config.yaml
model: "sound classifier"
dataset: "acted Russian speech (Dusha)"
train_examples: 26041
noise_aug: 0.002
n_mels: 40
hop_length: 160
input: "log_mel"
spec_augment: false
win_length: 512
targets: ["emotion"]
num_classes: 4
arch: "conformer"
norm: "rmsnorm"
hidden_act: "gelu"
mlp_ratio: 4
head_dim: 64
fused_qkv: false
qk_norm: true
layer_scale_init: 1.0
inner_norm: false
moe: "top_k"
kv_group_size: 2
num_experts: 16
moe_every: 1
expert_mlp_ratio: 1
experts_per_token: 2
shared_expert: false
subsampling: 4
layers: 10
width: 256
positions: "rope"
kernel_size: 15
loss: "cross_entropy"
residual_init: "none"
optimizer: "nadamw"
learning_rate: 0.0014
beta1: 0.95
beta2: 0.999
eps: 1e-10
gradient_centralization: true
max_steps: 7300
batch_size: 64
epochs: 17.9
lr_schedule: "cosine"
final_lr_fraction: 0.1
warmup_steps: 360
weight_decay: 0.3
Rows from block 7, named by matrix and row number. Each number is 50 + 15 x the weight over its row's rms, rounded and kept within 0 to 99. All counts start at 0. After the name is the row's rms in percent of the matrix's.
# pw2: conv module project (model.blocks.7.conv.pw2.weight, 256x256), inputs 0-127
pw2.181 119:68 43 48 49 62 55 27 49 52 45 48 55 41 58 61 72 61 24 38 53 30 85 49 38 25 32 65 24 66 60 62 40 21 44 37 72 49 17 28 53 95 65 58 51 56 29 68 54 47 72 46 47 45 62 27 50 57 52 42 21 35 55 35 45 51 35 33 32 50 57 43 45 60 58 50 40 43 62 52 22 56 24 69 50 46 45 46 56 40 61 48 52 54 55 41 57 49 50 44 45 55 51 60 51 45 64 12 55 59 32 62 49 65 62 61 57 88 41 55 54 53 61 58 47 50 45 31 25
pw2.182 089:46 35 33 38 69 46 60 78 46 64 48 57 37 17 49 52 31 45 68 37 59 67 20 50 24 36 55 39 58 29 65 45 61 37 21 50 42 57 68 48 57 58 40 71 45 37 43 49 48 77 57 59 46 35 66 55 64 47 66 60 50 71 24 50 32 51 35 52 45 47 53 55 45 60 85 56 67 37 68 32 55 48 36 27 50 46 33 63 33 53 56 54 43 68 56 53 55 42 32 29 30 48 52 52 32 50 47 54 28 54 46 54 55 46 47 45 86 23 63 44 54 40 52 37 53 76 37 51
pw2.183 120:48 43 38 55 56 49 33 85 43 58 47 54 28 52 36 57 27 60 59 35 69 54 67 57 87 28 57 47 67 45 59 38 67 41 40 58 36 58 50 40 57 81 30 37 52 44 46 49 38 58 57 67 66 61 45 63 45 45 34 40 56 56 47 60 66 55 43 14 41 29 53 53 28 61 72 65 54 58 46 32 38 40 32 38 62 52 15 26 53 47 33 35 32 56 40 54 56 39 44 67 51 76 49 44 28 39 65 48 65 29 36 79 43 57 32 38 70 33 31 42 47 47 28 49 52 43 56 73
pw2.184 109:54 47 65 33 41 56 26 44 52 21 52 44 44 50 54 67 61 49 60 58 31 41 28 29 28 58 60 17 56 53 65 28 32 38 28 79 44 31 39 43 86 80 54 66 52 38 51 45 41 58 69 49 37 62 26 53 63 50 71 43 47 23 18 45 40 39 21 49 44 53 50 47 68 48 43 28 45 39 26 17 40 33 60 64 35 71 57 52 37 52 67 52 66 40 61 49 42 35 38 46 72 36 54 31 58 61 26 57 39 65 50 34 64 58 69 62 61 57 67 47 56 57 68 39 53 85 31 28
pw2.185 108:45 47 28 48 47 44 24 26 38 37 58 66 35 50 25 66 37 46 69 34 51 60 80 56 67 27 43 46 49 43 51 42 70 39 44 72 44 22 41 47 85 47 78 56 82 46 59 36 45 43 54 66 35 39 44 50 58 40 39 21 41 61 47 64 56 40 03 53 43 45 60 40 48 53 18 60 56 48 42 39 69 35 45 36 54 97 38 29 36 52 28 63 57 50 40 52 43 43 49 60 39 73 65 37 39 42 40 61 46 46 40 32 58 62 38 61 73 43 54 52 48 57 36 27 61 46 68 50
pw2.186 109:61 31 60 32 40 61 52 00 59 44 67 68 61 56 63 55 51 39 50 59 31 52 63 51 33 47 50 16 51 47 55 29 41 63 43 74 55 48 47 52 60 38 42 42 42 49 42 47 34 49 49 56 66 59 46 56 61 60 69 54 46 59 26 40 52 61 25 34 62 54 43 41 91 50 13 38 65 57 45 23 53 23 59 58 30 52 86 64 55 62 56 54 68 36 69 74 62 59 43 30 54 46 72 47 51 25 54 60 27 65 57 11 52 31 75 45 22 61 77 66 57 66 58 53 54 66 37 15
pw2.187 108:59 74 65 53 33 60 19 53 45 73 41 41 49 28 34 60 52 69 47 57 66 26 53 34 67 61 56 46 67 32 58 54 77 41 24 53 48 30 46 46 26 39 27 83 59 57 51 60 52 58 46 42 55 40 43 31 48 49 47 34 60 42 41 55 45 62 49 35 42 60 49 76 22 56 24 71 57 48 35 45 50 49 36 76 53 53 56 52 45 62 28 69 51 60 28 54 52 32 58 72 50 40 39 67 55 49 56 43 70 34 53 50 24 33 49 59 54 42 52 59 65 51 56 83 53 59 93 69
pw2.188 112:22 55 61 44 58 55 73 89 55 55 37 53 43 21 54 45 72 48 58 48 69 52 68 44 71 64 43 33 48 49 53 37 40 44 32 65 41 62 30 53 58 42 23 59 08 62 45 21 44 47 65 47 65 33 58 35 53 50 47 72 52 68 67 64 38 57 66 46 31 48 31 39 24 48 65 40 51 58 50 38 39 35 16 52 45 39 41 42 57 58 58 49 28 49 52 52 43 43 92 40 59 75 54 54 59 50 44 44 38 23 46 64 41 40 48 38 46 44 35 54 51 50 52 54 44 50 30 66
pw2.189 110:49 72 59 45 18 69 47 46 32 43 40 24 36 48 29 47 50 68 49 66 33 35 72 54 51 25 50 39 51 23 56 53 26 36 24 67 55 32 31 64 59 45 50 67 69 51 44 22 54 81 70 41 30 55 48 51 59 62 47 22 52 50 50 60 67 50 29 23 49 55 28 46 54 67 43 57 32 39 55 34 53 40 31 55 50 84 57 49 20 35 56 75 45 30 28 61 47 54 71 49 42 32 52 64 59 44 58 66 47 44 41 41 43 57 54 80 71 42 29 55 61 60 54 71 55 47 67 34
pw2.190 091:66 38 22 65 63 38 47 99 70 56 43 48 28 52 51 57 53 67 30 42 57 58 56 60 65 46 33 26 80 42 63 37 41 48 38 61 58 48 50 51 50 48 33 62 62 39 38 33 54 74 48 55 49 72 48 42 42 46 44 11 53 75 48 61 81 37 41 43 51 61 66 58 30 59 49 50 65 42 37 20 54 25 26 28 62 48 17 54 32 52 42 43 26 61 43 73 42 47 49 64 56 54 71 52 40 65 46 70 65 39 59 33 36 60 43 61 51 54 26 40 48 54 45 53 56 38 84 58
pw2.191 104:44 41 53 39 38 35 56 28 61 47 38 67 47 76 32 63 77 50 60 36 63 77 93 55 48 55 44 27 67 56 66 26 71 53 46 53 37 51 32 42 82 59 49 56 52 63 44 42 47 46 49 63 47 49 47 33 76 32 54 65 68 73 28 60 51 53 18 66 60 38 45 42 35 56 07 51 45 53 58 20 55 27 58 56 48 39 45 43 45 53 38 46 85 60 39 39 37 44 32 65 46 67 42 34 51 39 51 45 60 39 50 32 36 55 39 59 61 55 73 38 33 60 61 21 66 43 66 63
pw2.192 101:33 52 30 36 51 27 76 86 70 35 55 46 43 63 67 71 57 47 18 35 58 44 49 59 50 63 63 41 40 56 50 48 28 63 60 53 46 47 42 65 31 13 53 38 70 57 64 57 44 16 42 72 55 53 71 41 49 47 37 56 49 75 46 54 54 15 75 98 51 49 40 33 59 46 69 17 51 71 62 45 51 52 39 32 42 16 49 39 54 51 65 38 34 33 49 47 59 84 56 46 42 68 43 69 45 77 39 53 37 51 53 53 72 58 28 42 68 39 46 44 31 66 29 74 63 44 39 37
pw2.193 125:49 45 49 52 73 55 68 99 52 65 55 59 44 39 47 66 18 45 48 51 75 39 71 44 80 35 56 33 60 29 50 49 47 50 22 70 63 53 24 38 54 39 22 66 30 49 57 13 46 53 52 49 51 44 60 46 52 46 42 58 39 67 67 64 34 57 56 41 46 52 20 29 58 49 64 51 54 71 41 38 54 33 29 47 44 36 46 56 59 56 46 58 43 44 44 77 53 54 88 39 55 78 72 34 18 41 31 57 30 38 54 37 55 37 55 18 65 54 42 50 47 52 41 31 43 47 50 58
pw2.194 096:52 49 55 49 49 63 56 16 47 42 30 65 58 49 53 50 41 39 53 60 50 72 50 30 58 33 48 32 46 41 63 44 39 38 48 82 54 49 70 65 41 29 35 69 49 18 38 58 48 44 32 67 52 46 46 44 55 63 35 39 48 28 51 57 47 49 30 06 61 49 45 73 49 55 32 68 42 41 34 27 60 33 34 62 29 72 50 45 40 53 41 41 33 55 48 80 65 41 58 47 49 31 62 75 37 54 63 75 70 60 50 50 46 36 65 47 64 40 27 66 53 56 52 74 47 32 23 64
pw2.195 094:53 62 72 45 60 54 22 89 39 37 67 66 44 46 41 55 68 53 64 59 54 35 66 30 62 53 39 49 51 47 53 43 52 74 28 65 52 48 17 35 42 43 39 70 63 63 59 27 42 37 41 67 30 36 51 43 65 23 48 46 44 34 51 42 34 46 58 56 56 43 32 43 47 41 30 39 50 73 48 46 51 51 59 63 42 61 72 43 72 69 35 55 47 54 42 56 64 59 58 40 44 73 65 30 59 33 43 41 40 30 53 43 72 55 30 44 68 46 52 38 42 37 36 56 55 50 47 59
pw2.196 101:45 41 63 51 52 66 30 48 33 81 73 52 49 24 56 62 48 70 42 51 66 36 43 59 95 59 57 52 42 42 56 44 31 38 29 70 43 27 37 35 32 38 27 51 52 50 54 52 42 37 67 56 69 30 63 59 38 47 48 71 58 78 27 52 50 64 61 19 57 55 30 34 41 52 60 69 75 45 58 37 30 47 29 61 63 18 70 60 71 40 62 40 24 51 43 60 47 25 57 61 36 69 49 47 66 24 50 42 51 33 35 63 48 44 49 42 43 51 18 61 45 58 47 74 54 39 25 86
pw2.197 111:48 57 58 52 49 51 24 19 57 61 41 68 47 31 42 70 32 65 36 57 69 58 26 38 62 53 55 41 53 47 60 47 57 52 41 51 52 35 55 41 52 13 47 69 68 43 48 44 45 43 31 58 55 52 53 41 41 42 45 26 58 86 34 53 55 71 53 43 56 41 47 68 18 72 31 59 63 51 73 38 62 54 58 70 73 46 52 48 55 56 49 62 53 64 37 64 49 40 36 62 19 67 45 59 37 30 47 62 72 38 50 26 22 44 45 43 45 41 64 51 60 56 47 66 38 28 72 74
pw2.198 100:58 47 66 54 36 51 17 59 38 51 53 49 31 33 31 65 56 45 63 55 48 58 88 62 64 37 61 30 67 42 73 39 66 32 25 60 58 38 37 48 87 82 53 64 61 66 50 22 43 78 39 42 59 51 45 60 54 50 75 27 62 47 27 38 45 65 19 33 37 53 53 45 42 75 36 64 40 53 28 27 55 36 54 52 49 64 20 48 23 45 46 65 62 64 55 51 39 57 52 42 39 57 51 25 63 26 30 44 43 34 32 28 63 41 53 63 50 48 64 50 46 34 28 27 63 69 84 19
pw2.199 079:62 47 55 48 36 31 42 58 40 55 43 53 63 43 64 67 64 38 39 43 31 68 50 30 19 59 41 44 55 63 43 51 60 60 45 71 67 62 27 45 55 57 49 65 66 42 66 44 46 42 29 60 39 60 47 58 55 51 60 26 48 41 08 41 29 34 51 59 45 44 60 41 77 42 39 40 42 67 43 53 65 61 72 54 31 50 66 41 46 58 42 62 64 76 42 66 65 48 03 46 45 62 54 37 47 65 50 72 49 57 72 30 66 48 50 49 63 60 53 47 53 46 54 47 44 86 46 13
pw2.200 096:59 46 55 35 74 49 56 78 53 71 53 29 49 37 48 67 67 51 43 76 50 57 59 26 45 63 51 28 65 44 53 40 61 46 53 64 56 36 16 36 47 60 67 48 88 27 65 55 55 62 40 45 37 53 34 23 53 70 39 35 36 42 50 52 54 53 31 50 46 67 37 33 61 54 38 62 48 56 38 28 40 29 55 69 29 51 64 51 24 42 52 47 51 65 44 51 48 24 55 52 75 64 46 36 46 44 52 48 35 54 48 47 32 38 66 76 45 65 48 57 52 56 61 37 55 70 99 37
pw2.201 090:29 48 57 52 42 52 31 33 54 25 30 60 43 67 33 47 68 57 73 53 56 44 99 45 59 31 45 35 53 37 63 28 57 49 51 71 55 30 59 57 92 58 38 58 43 52 44 49 44 36 48 59 39 76 60 42 65 41 42 22 60 62 61 56 71 51 57 12 63 51 44 57 29 56 28 61 43 64 61 32 57 36 57 58 66 68 50 41 55 54 31 46 31 29 36 59 46 67 64 72 52 27 71 50 61 44 41 61 46 38 50 41 45 38 38 48 60 37 49 49 56 49 43 55 67 27 57 54
pw2.202 105:53 42 31 51 72 47 80 50 51 72 69 44 60 32 48 43 42 54 74 39 81 28 51 56 58 59 43 65 41 51 50 57 87 45 64 32 42 73 67 48 27 45 46 31 36 65 52 58 59 25 62 52 63 24 66 50 45 53 63 86 56 58 87 70 49 50 55 65 50 47 63 50 33 47 69 55 62 38 62 68 43 68 34 46 65 31 50 44 58 56 49 47 50 52 57 46 43 34 58 67 41 51 40 66 35 51 62 45 54 42 50 52 30 32 30 49 20 62 46 45 44 51 37 55 49 47 69 99
pw2.203 098:57 49 41 46 59 64 59 27 59 94 15 48 53 39 59 62 43 54 57 36 54 90 18 42 43 59 27 38 37 43 53 52 47 44 53 58 53 51 65 55 29 21 53 64 34 42 37 67 45 56 45 44 42 40 68 40 43 40 35 59 59 92 45 64 40 57 49 50 67 59 70 63 30 26 51 50 51 51 59 35 49 27 61 45 57 44 49 51 65 54 45 50 42 71 48 71 35 40 48 47 36 54 60 57 37 52 48 66 61 53 59 44 38 37 54 44 72 49 40 51 64 41 62 45 45 47 68 52
pw2.204 103:54 64 48 74 45 57 74 96 55 45 33 42 60 69 63 51 41 41 30 46 43 71 36 47 51 52 49 33 42 60 46 42 14 46 63 54 55 40 71 55 28 47 48 51 13 25 39 46 57 60 43 46 64 73 51 48 42 54 69 33 53 44 57 53 59 56 57 66 45 46 46 56 57 59 73 46 44 55 52 49 69 40 46 30 46 22 39 55 59 54 57 53 43 41 60 69 55 58 68 38 64 46 72 51 30 60 48 67 47 59 66 50 56 61 54 33 54 44 40 43 61 38 48 55 23 36 18 18
pw2.205 091:48 59 55 42 56 59 65 34 59 54 33 56 43 54 59 62 37 44 43 61 39 94 40 44 60 58 44 24 55 47 54 31 44 48 57 65 57 55 57 49 51 42 59 77 50 43 60 50 53 51 25 77 53 61 54 34 57 33 61 38 44 51 24 39 52 51 61 55 45 44 49 60 65 60 53 48 64 60 63 40 72 25 68 59 38 44 50 41 62 66 37 39 63 57 46 59 57 56 39 14 32 75 56 45 44 30 43 69 52 62 62 54 66 47 42 36 68 45 57 34 53 33 31 50 41 62 59 03
pw2.206 090:34 52 57 39 60 39 57 85 62 37 43 35 39 50 56 70 73 59 32 68 54 48 14 60 21 78 68 41 65 42 58 36 31 56 30 73 52 55 40 46 43 26 25 69 33 56 58 46 39 45 62 33 45 69 40 38 49 55 57 40 42 35 40 61 52 35 51 76 42 72 42 46 57 34 44 35 66 51 62 47 29 31 20 58 51 46 87 52 26 59 57 41 43 57 56 52 49 42 42 40 67 70 52 58 55 60 46 40 46 62 42 37 53 56 67 60 34 38 40 39 45 64 70 71 58 62 42 27
pw2.207 080:63 28 38 44 49 29 71 67 80 54 34 30 45 54 54 69 60 42 29 49 50 39 28 31 11 64 75 42 74 37 56 49 21 38 59 63 50 51 19 41 62 37 55 47 55 56 47 50 46 56 47 31 43 26 44 60 69 61 73 93 57 55 22 44 48 36 40 80 62 49 36 18 71 63 73 09 25 39 48 35 48 42 54 50 58 19 67 51 44 62 58 49 78 62 35 47 51 54 42 53 60 53 43 69 63 66 52 40 61 68 48 32 39 52 41 56 63 53 68 56 52 70 67 60 41 73 23 39
pw2.208 102:54 38 64 38 84 59 61 78 48 55 49 52 45 35 56 64 46 43 71 61 57 68 46 38 57 52 51 25 56 38 57 35 36 53 25 85 45 49 40 61 76 45 36 57 09 38 40 32 42 46 50 44 53 42 43 37 52 49 37 47 40 66 62 59 39 44 41 33 39 50 33 35 46 43 58 39 61 51 48 26 45 22 32 57 40 41 53 47 48 52 57 36 34 58 62 71 49 43 89 34 67 75 72 46 26 43 41 52 50 28 56 32 58 47 56 25 54 52 49 59 57 57 55 47 48 42 27 49
pw2.209 101:35 50 61 59 79 61 78 73 42 42 37 46 39 29 76 50 44 35 53 55 65 56 22 33 39 66 46 30 48 49 46 37 39 31 45 67 48 65 62 65 67 52 38 41 19 40 35 38 41 71 60 37 43 35 65 51 30 61 38 57 44 57 63 63 39 56 65 29 53 54 40 44 33 43 88 49 41 57 51 35 55 27 54 49 37 35 33 49 33 57 69 47 19 62 53 63 44 43 98 47 54 68 69 41 45 47 26 47 37 42 50 55 61 35 54 45 40 47 45 56 54 52 52 38 39 46 24 60
pw2.210 098:42 67 72 48 48 69 49 77 44 65 44 40 44 48 48 70 63 61 03 71 35 55 08 52 55 48 39 45 71 46 51 50 48 50 29 52 51 37 22 50 44 71 52 27 65 57 53 50 51 65 47 57 27 54 60 43 25 29 50 26 43 65 55 47 49 39 99 47 63 63 41 43 78 42 44 45 44 56 76 39 40 43 63 53 58 28 79 55 39 47 44 39 43 66 40 43 68 42 43 42 52 66 58 45 46 40 71 38 42 52 46 50 54 56 40 75 38 49 33 37 56 52 65 45 59 58 57 26
pw2.211 100:59 43 48 43 42 55 72 35 59 23 33 52 54 61 46 60 64 31 17 57 33 69 62 53 21 36 73 37 65 54 59 42 12 45 54 61 51 54 58 56 49 45 42 48 61 40 40 68 42 76 28 57 50 74 52 55 50 49 76 56 48 46 23 55 52 37 57 57 57 41 61 56 82 61 65 44 28 74 66 38 58 38 59 35 36 46 50 71 37 55 42 59 66 44 49 58 67 61 19 42 45 46 63 72 69 77 41 59 47 83 48 31 70 47 49 42 76 56 59 36 51 55 47 66 47 64 15 12
pw2.212 097:47 41 68 59 85 59 53 66 47 51 66 68 46 38 73 41 58 65 61 64 58 54 19 22 23 66 46 50 36 78 68 61 53 56 57 46 55 50 57 41 38 49 34 53 00 36 53 48 43 40 48 58 63 55 51 43 41 52 47 63 78 37 48 35 39 73 56 16 52 57 39 37 46 52 62 56 64 47 44 57 43 58 92 69 34 36 79 45 60 50 66 48 55 68 56 68 33 47 55 27 48 28 64 22 57 18 61 46 42 61 65 56 47 54 54 41 12 69 60 56 41 51 60 38 43 40 39 62
pw2.213 113:47 47 45 57 81 54 67 61 63 69 47 52 28 67 41 51 37 45 55 39 77 60 67 60 80 51 55 24 49 56 60 32 55 58 68 63 41 50 30 57 54 61 48 31 50 54 58 40 46 35 51 56 56 56 54 36 50 58 26 69 59 75 59 67 63 39 59 58 50 54 43 34 24 39 63 53 53 62 54 33 57 28 38 51 60 29 28 43 61 57 52 39 26 31 40 46 33 52 88 51 56 58 46 37 36 37 29 43 44 37 53 75 52 58 47 39 67 52 50 54 44 61 48 41 48 17 47 70
pw2.214 090:44 56 46 42 58 44 80 00 71 28 30 51 59 46 53 64 73 27 62 54 47 50 50 61 30 76 64 40 45 60 59 37 64 43 82 50 44 43 70 58 38 26 78 59 43 44 60 78 46 33 39 49 47 47 45 17 57 55 49 63 46 37 75 52 46 13 51 68 62 43 52 46 28 48 38 35 51 57 66 44 57 45 39 55 62 45 47 37 49 69 56 38 48 66 50 40 28 76 68 30 46 26 40 56 50 55 50 46 55 68 54 63 41 39 42 50 49 44 76 54 39 61 38 50 56 45 57 28
pw2.215 093:66 57 77 64 35 66 17 00 50 66 27 57 52 34 45 70 68 44 48 69 49 66 50 49 34 52 34 37 55 35 67 54 91 46 37 70 50 59 38 42 70 41 56 52 57 43 48 56 52 71 33 42 46 20 41 57 55 48 63 19 28 72 35 40 29 48 40 51 77 60 49 62 57 43 00 32 48 42 52 34 51 38 45 61 59 65 42 51 11 46 42 35 70 90 42 50 41 48 41 50 46 50 54 36 51 39 43 48 63 25 56 54 48 33 65 64 49 62 47 40 57 52 59 44 45 71 70 30
pw2.216 087:53 48 55 42 47 41 24 82 48 63 52 60 33 40 45 74 58 76 53 36 51 53 18 63 52 63 57 48 65 49 46 45 72 54 27 68 48 29 21 37 80 64 38 64 59 68 51 16 61 36 56 61 49 38 55 62 51 39 49 66 54 62 15 35 34 53 51 74 50 59 32 27 43 38 61 28 57 27 64 39 34 57 47 53 47 42 31 66 61 53 45 52 72 68 48 46 37 28 42 51 43 54 44 44 43 55 38 40 49 06 47 58 42 45 43 53 50 53 67 52 52 57 62 38 41 70 50 53
pw2.217 089:26 43 59 24 68 64 54 39 50 40 45 67 43 50 61 64 59 36 53 64 53 70 38 49 17 38 28 23 50 35 53 42 66 47 28 76 58 50 33 70 76 63 44 55 60 49 57 35 45 57 53 57 33 55 53 34 63 60 45 45 29 70 38 55 41 32 39 38 53 70 44 37 72 37 30 50 53 43 67 33 51 27 43 55 24 57 74 76 38 63 56 48 48 52 53 64 62 56 52 34 63 58 72 47 38 51 40 61 20 37 72 32 54 52 55 70 63 27 54 46 68 62 88 36 52 56 46 36
pw2.218 095:26 64 44 40 40 60 33 70 53 23 59 28 44 60 43 61 14 47 42 44 65 43 09 78 37 31 54 38 60 38 51 49 37 53 54 51 43 34 61 61 73 55 54 55 82 63 59 47 46 63 72 61 35 52 55 49 47 50 25 33 46 67 57 66 53 11 62 33 36 61 63 50 50 36 64 51 40 46 64 35 51 36 38 39 78 50 24 54 52 56 49 56 35 38 48 50 49 61 70 67 62 56 51 80 15 80 48 53 33 35 52 70 51 70 53 59 74 22 34 45 74 62 57 64 48 34 22 85
pw2.219 103:55 57 62 79 44 49 39 61 41 68 32 45 39 46 25 61 79 70 36 46 54 61 69 45 82 45 61 29 59 50 59 42 43 46 47 64 50 33 37 45 46 30 41 72 35 46 51 55 32 46 33 51 44 42 59 49 55 26 55 54 70 62 42 63 51 56 65 29 64 53 36 63 15 62 53 56 39 64 54 37 43 26 09 52 53 69 41 41 51 37 27 45 15 45 40 69 44 46 61 62 31 61 67 59 79 53 39 60 64 37 37 53 64 69 36 54 91 46 17 31 52 44 31 62 52 30 56 49
pw2.220 108:40 41 32 52 72 40 76 55 59 52 29 61 49 58 39 56 44 41 56 22 71 66 44 53 45 54 47 32 40 46 55 44 65 47 63 61 39 51 52 62 56 28 59 59 27 42 43 46 51 24 49 54 56 41 47 28 55 52 33 59 57 79 62 77 47 32 48 60 55 44 58 50 24 40 55 53 56 57 51 34 58 40 29 34 44 48 32 33 53 48 45 34 29 62 46 49 37 54 90 63 42 56 52 69 41 69 34 54 65 49 52 45 44 43 50 50 87 33 42 55 48 62 40 45 38 21 32 78
pw2.221 102:18 50 65 41 63 54 59 76 48 52 34 44 44 54 41 68 74 47 50 60 55 58 58 44 51 55 39 26 43 48 53 34 20 44 27 71 38 44 22 60 57 53 43 53 36 60 64 31 55 62 60 51 37 69 46 39 49 61 34 55 43 84 61 58 74 38 47 48 39 62 32 46 44 48 54 52 45 57 61 31 47 29 25 53 38 45 44 63 36 70 52 51 24 30 63 47 67 52 74 45 75 83 62 74 48 76 37 44 43 29 60 64 39 57 48 69 70 26 33 60 69 60 75 66 61 32 42 57
pw2.222 107:49 25 46 39 36 52 57 00 72 31 54 56 78 65 52 71 53 37 62 61 40 59 90 62 28 38 49 22 39 42 62 26 48 59 50 81 36 44 57 54 75 67 46 37 41 37 57 53 51 40 55 52 56 54 39 44 67 73 50 43 34 51 42 49 50 44 29 30 49 47 44 48 86 45 12 61 42 35 45 27 51 34 47 53 44 41 73 53 42 62 38 44 61 43 43 48 49 45 31 40 74 23 53 62 51 70 52 49 43 74 48 40 43 41 84 52 45 47 75 64 58 75 70 31 59 49 34 36
pw2.223 101:67 59 45 54 48 30 63 75 57 58 21 46 32 60 34 64 84 50 26 45 50 54 77 54 50 67 40 36 74 52 66 44 58 43 55 77 45 44 32 37 66 70 70 58 51 54 55 55 28 65 32 42 51 62 12 35 54 54 68 27 56 44 36 48 47 48 41 82 35 46 61 53 52 40 45 41 65 42 35 18 38 36 31 55 50 46 21 45 43 37 56 35 55 72 44 48 45 20 38 49 79 50 40 49 61 64 51 50 64 43 38 42 50 61 64 75 43 52 27 49 42 49 57 25 40 83 88 14
pw2.224 093:16 49 64 43 52 55 28 99 48 55 52 56 35 48 46 66 68 70 65 54 50 61 36 54 45 55 23 25 56 58 50 36 59 43 12 76 57 42 06 26 73 82 45 71 28 82 48 03 41 49 58 51 52 48 45 44 54 56 48 52 64 61 35 34 39 47 34 43 42 61 32 31 51 27 62 46 54 29 58 27 49 26 68 56 46 62 62 68 61 48 52 60 68 47 49 63 41 54 56 41 71 48 57 19 54 43 50 47 23 28 50 49 44 58 47 67 60 28 53 56 65 40 73 21 53 55 72 33
pw2.225 077:43 44 35 29 53 58 49 38 58 62 40 48 53 32 49 69 34 30 41 39 41 70 36 40 32 49 43 41 58 37 52 42 78 44 35 73 56 44 51 59 65 09 34 69 60 20 59 53 61 59 50 53 38 17 73 46 75 54 46 58 32 80 62 68 33 43 38 59 44 65 52 45 51 37 42 49 44 26 33 34 54 44 33 37 37 53 35 46 41 42 45 50 41 61 45 79 40 36 74 33 29 47 69 67 32 53 28 74 41 36 52 49 43 32 59 35 81 46 56 41 63 51 44 48 56 62 17 53
pw2.226 100:45 54 53 50 44 33 46 99 38 64 48 27 32 47 57 56 99 79 35 53 55 28 44 48 54 79 32 39 46 64 45 41 25 54 37 55 52 61 08 25 32 56 34 52 39 64 61 37 41 43 65 44 54 65 33 41 48 65 50 75 66 42 38 43 70 45 51 67 31 62 31 32 45 38 66 34 54 31 57 32 43 40 34 64 45 48 69 55 53 46 73 42 54 40 63 49 40 36 54 47 86 61 54 46 86 62 47 46 30 51 49 69 45 76 47 64 33 56 27 45 50 59 56 43 57 50 71 42
pw2.227 088:14 69 81 54 37 58 28 19 43 17 34 59 67 61 42 48 98 57 50 71 48 63 45 43 45 61 42 47 41 57 59 37 37 50 32 52 36 28 54 67 63 63 46 42 28 45 42 46 50 39 68 51 44 66 27 38 46 37 34 24 55 49 53 51 63 48 50 27 29 48 62 74 36 64 21 61 44 50 48 41 35 52 49 55 62 56 57 49 47 46 49 42 38 53 46 42 62 59 50 42 59 40 34 74 77 55 63 29 53 42 45 63 33 59 53 70 54 37 29 58 58 46 80 78 62 44 40 57
pw2.228 101:44 60 38 71 64 50 76 99 64 59 41 50 47 61 52 48 38 69 40 33 77 66 38 49 66 61 54 46 50 61 49 50 14 43 65 41 45 35 39 60 26 41 36 29 16 47 61 34 59 35 56 58 63 64 65 46 41 51 39 59 60 59 57 64 55 53 77 62 44 46 34 42 41 48 89 43 54 67 56 55 46 46 56 41 51 12 41 43 86 53 58 40 26 40 52 59 37 56 66 51 59 74 48 50 41 69 46 49 50 52 49 71 49 61 41 39 61 37 33 44 45 61 56 56 46 35 17 53
pw2.229 116:62 43 51 56 34 45 81 71 55 43 21 47 58 54 79 46 63 38 26 46 42 51 67 40 41 57 66 29 55 55 50 43 35 40 63 49 55 82 53 50 41 46 35 58 15 36 39 36 48 66 37 36 69 50 49 63 59 66 84 83 49 48 52 45 26 60 52 52 54 50 46 56 51 49 79 57 36 61 49 32 62 32 53 49 33 31 41 70 53 61 61 38 44 46 59 51 54 44 59 32 56 49 56 52 81 60 33 62 53 62 60 52 67 40 55 44 57 59 35 54 46 49 44 59 46 59 17 19
pw2.230 090:42 40 65 54 51 54 45 42 42 53 50 42 33 21 49 62 59 35 53 57 58 49 44 58 50 47 48 41 52 28 74 40 99 32 22 63 39 50 38 47 75 52 59 69 54 66 46 32 51 71 57 40 38 12 53 46 72 33 63 51 46 50 53 51 35 67 30 50 50 49 53 46 00 61 54 60 55 39 47 41 54 45 32 63 58 72 26 41 09 54 32 56 52 87 47 49 47 32 73 62 20 27 44 60 54 32 39 49 43 13 42 49 52 45 32 64 55 42 59 48 61 51 34 47 42 59 66 52
pw2.231 091:32 36 49 44 69 43 63 86 44 50 62 43 34 48 41 53 75 58 29 52 65 42 74 75 73 56 55 50 57 59 53 41 49 54 57 49 44 59 34 40 62 51 44 15 63 74 72 51 47 62 53 55 36 37 55 48 45 44 45 74 37 65 65 65 63 44 72 74 51 58 36 30 44 43 58 52 47 47 69 46 30 45 02 36 56 42 50 48 46 61 56 26 21 30 65 29 50 52 56 64 57 88 32 61 71 68 46 37 39 11 44 62 45 63 44 51 50 46 23 42 44 61 39 52 57 41 48 88
pw2.232 105:57 46 60 49 30 49 08 40 43 43 50 72 52 82 46 68 64 50 60 52 22 60 72 53 36 40 61 44 53 54 58 50 34 54 38 59 51 25 34 37 55 65 68 73 74 47 67 40 51 58 48 60 55 77 39 56 78 39 55 23 57 32 04 32 54 50 16 53 48 47 46 44 74 65 41 59 50 60 54 53 55 46 77 52 53 72 70 58 59 63 47 66 68 40 53 45 56 64 08 36 58 29 48 52 58 45 51 63 58 56 56 49 72 65 54 62 75 42 73 54 50 50 60 50 57 50 59 12
pw2.233 095:38 43 26 29 47 41 68 24 85 70 36 50 53 64 65 53 31 34 19 42 62 55 35 40 36 67 39 43 42 21 43 53 48 53 59 52 60 72 43 66 36 23 65 57 69 36 52 48 59 51 58 60 45 44 73 28 49 59 14 37 28 85 73 58 43 32 57 71 61 66 70 38 57 37 23 27 49 61 59 35 74 30 48 19 55 20 51 44 34 49 53 57 47 45 43 54 45 72 56 53 60 53 48 69 28 67 40 66 48 50 63 32 54 46 51 62 63 47 48 61 68 67 81 71 54 29 33 51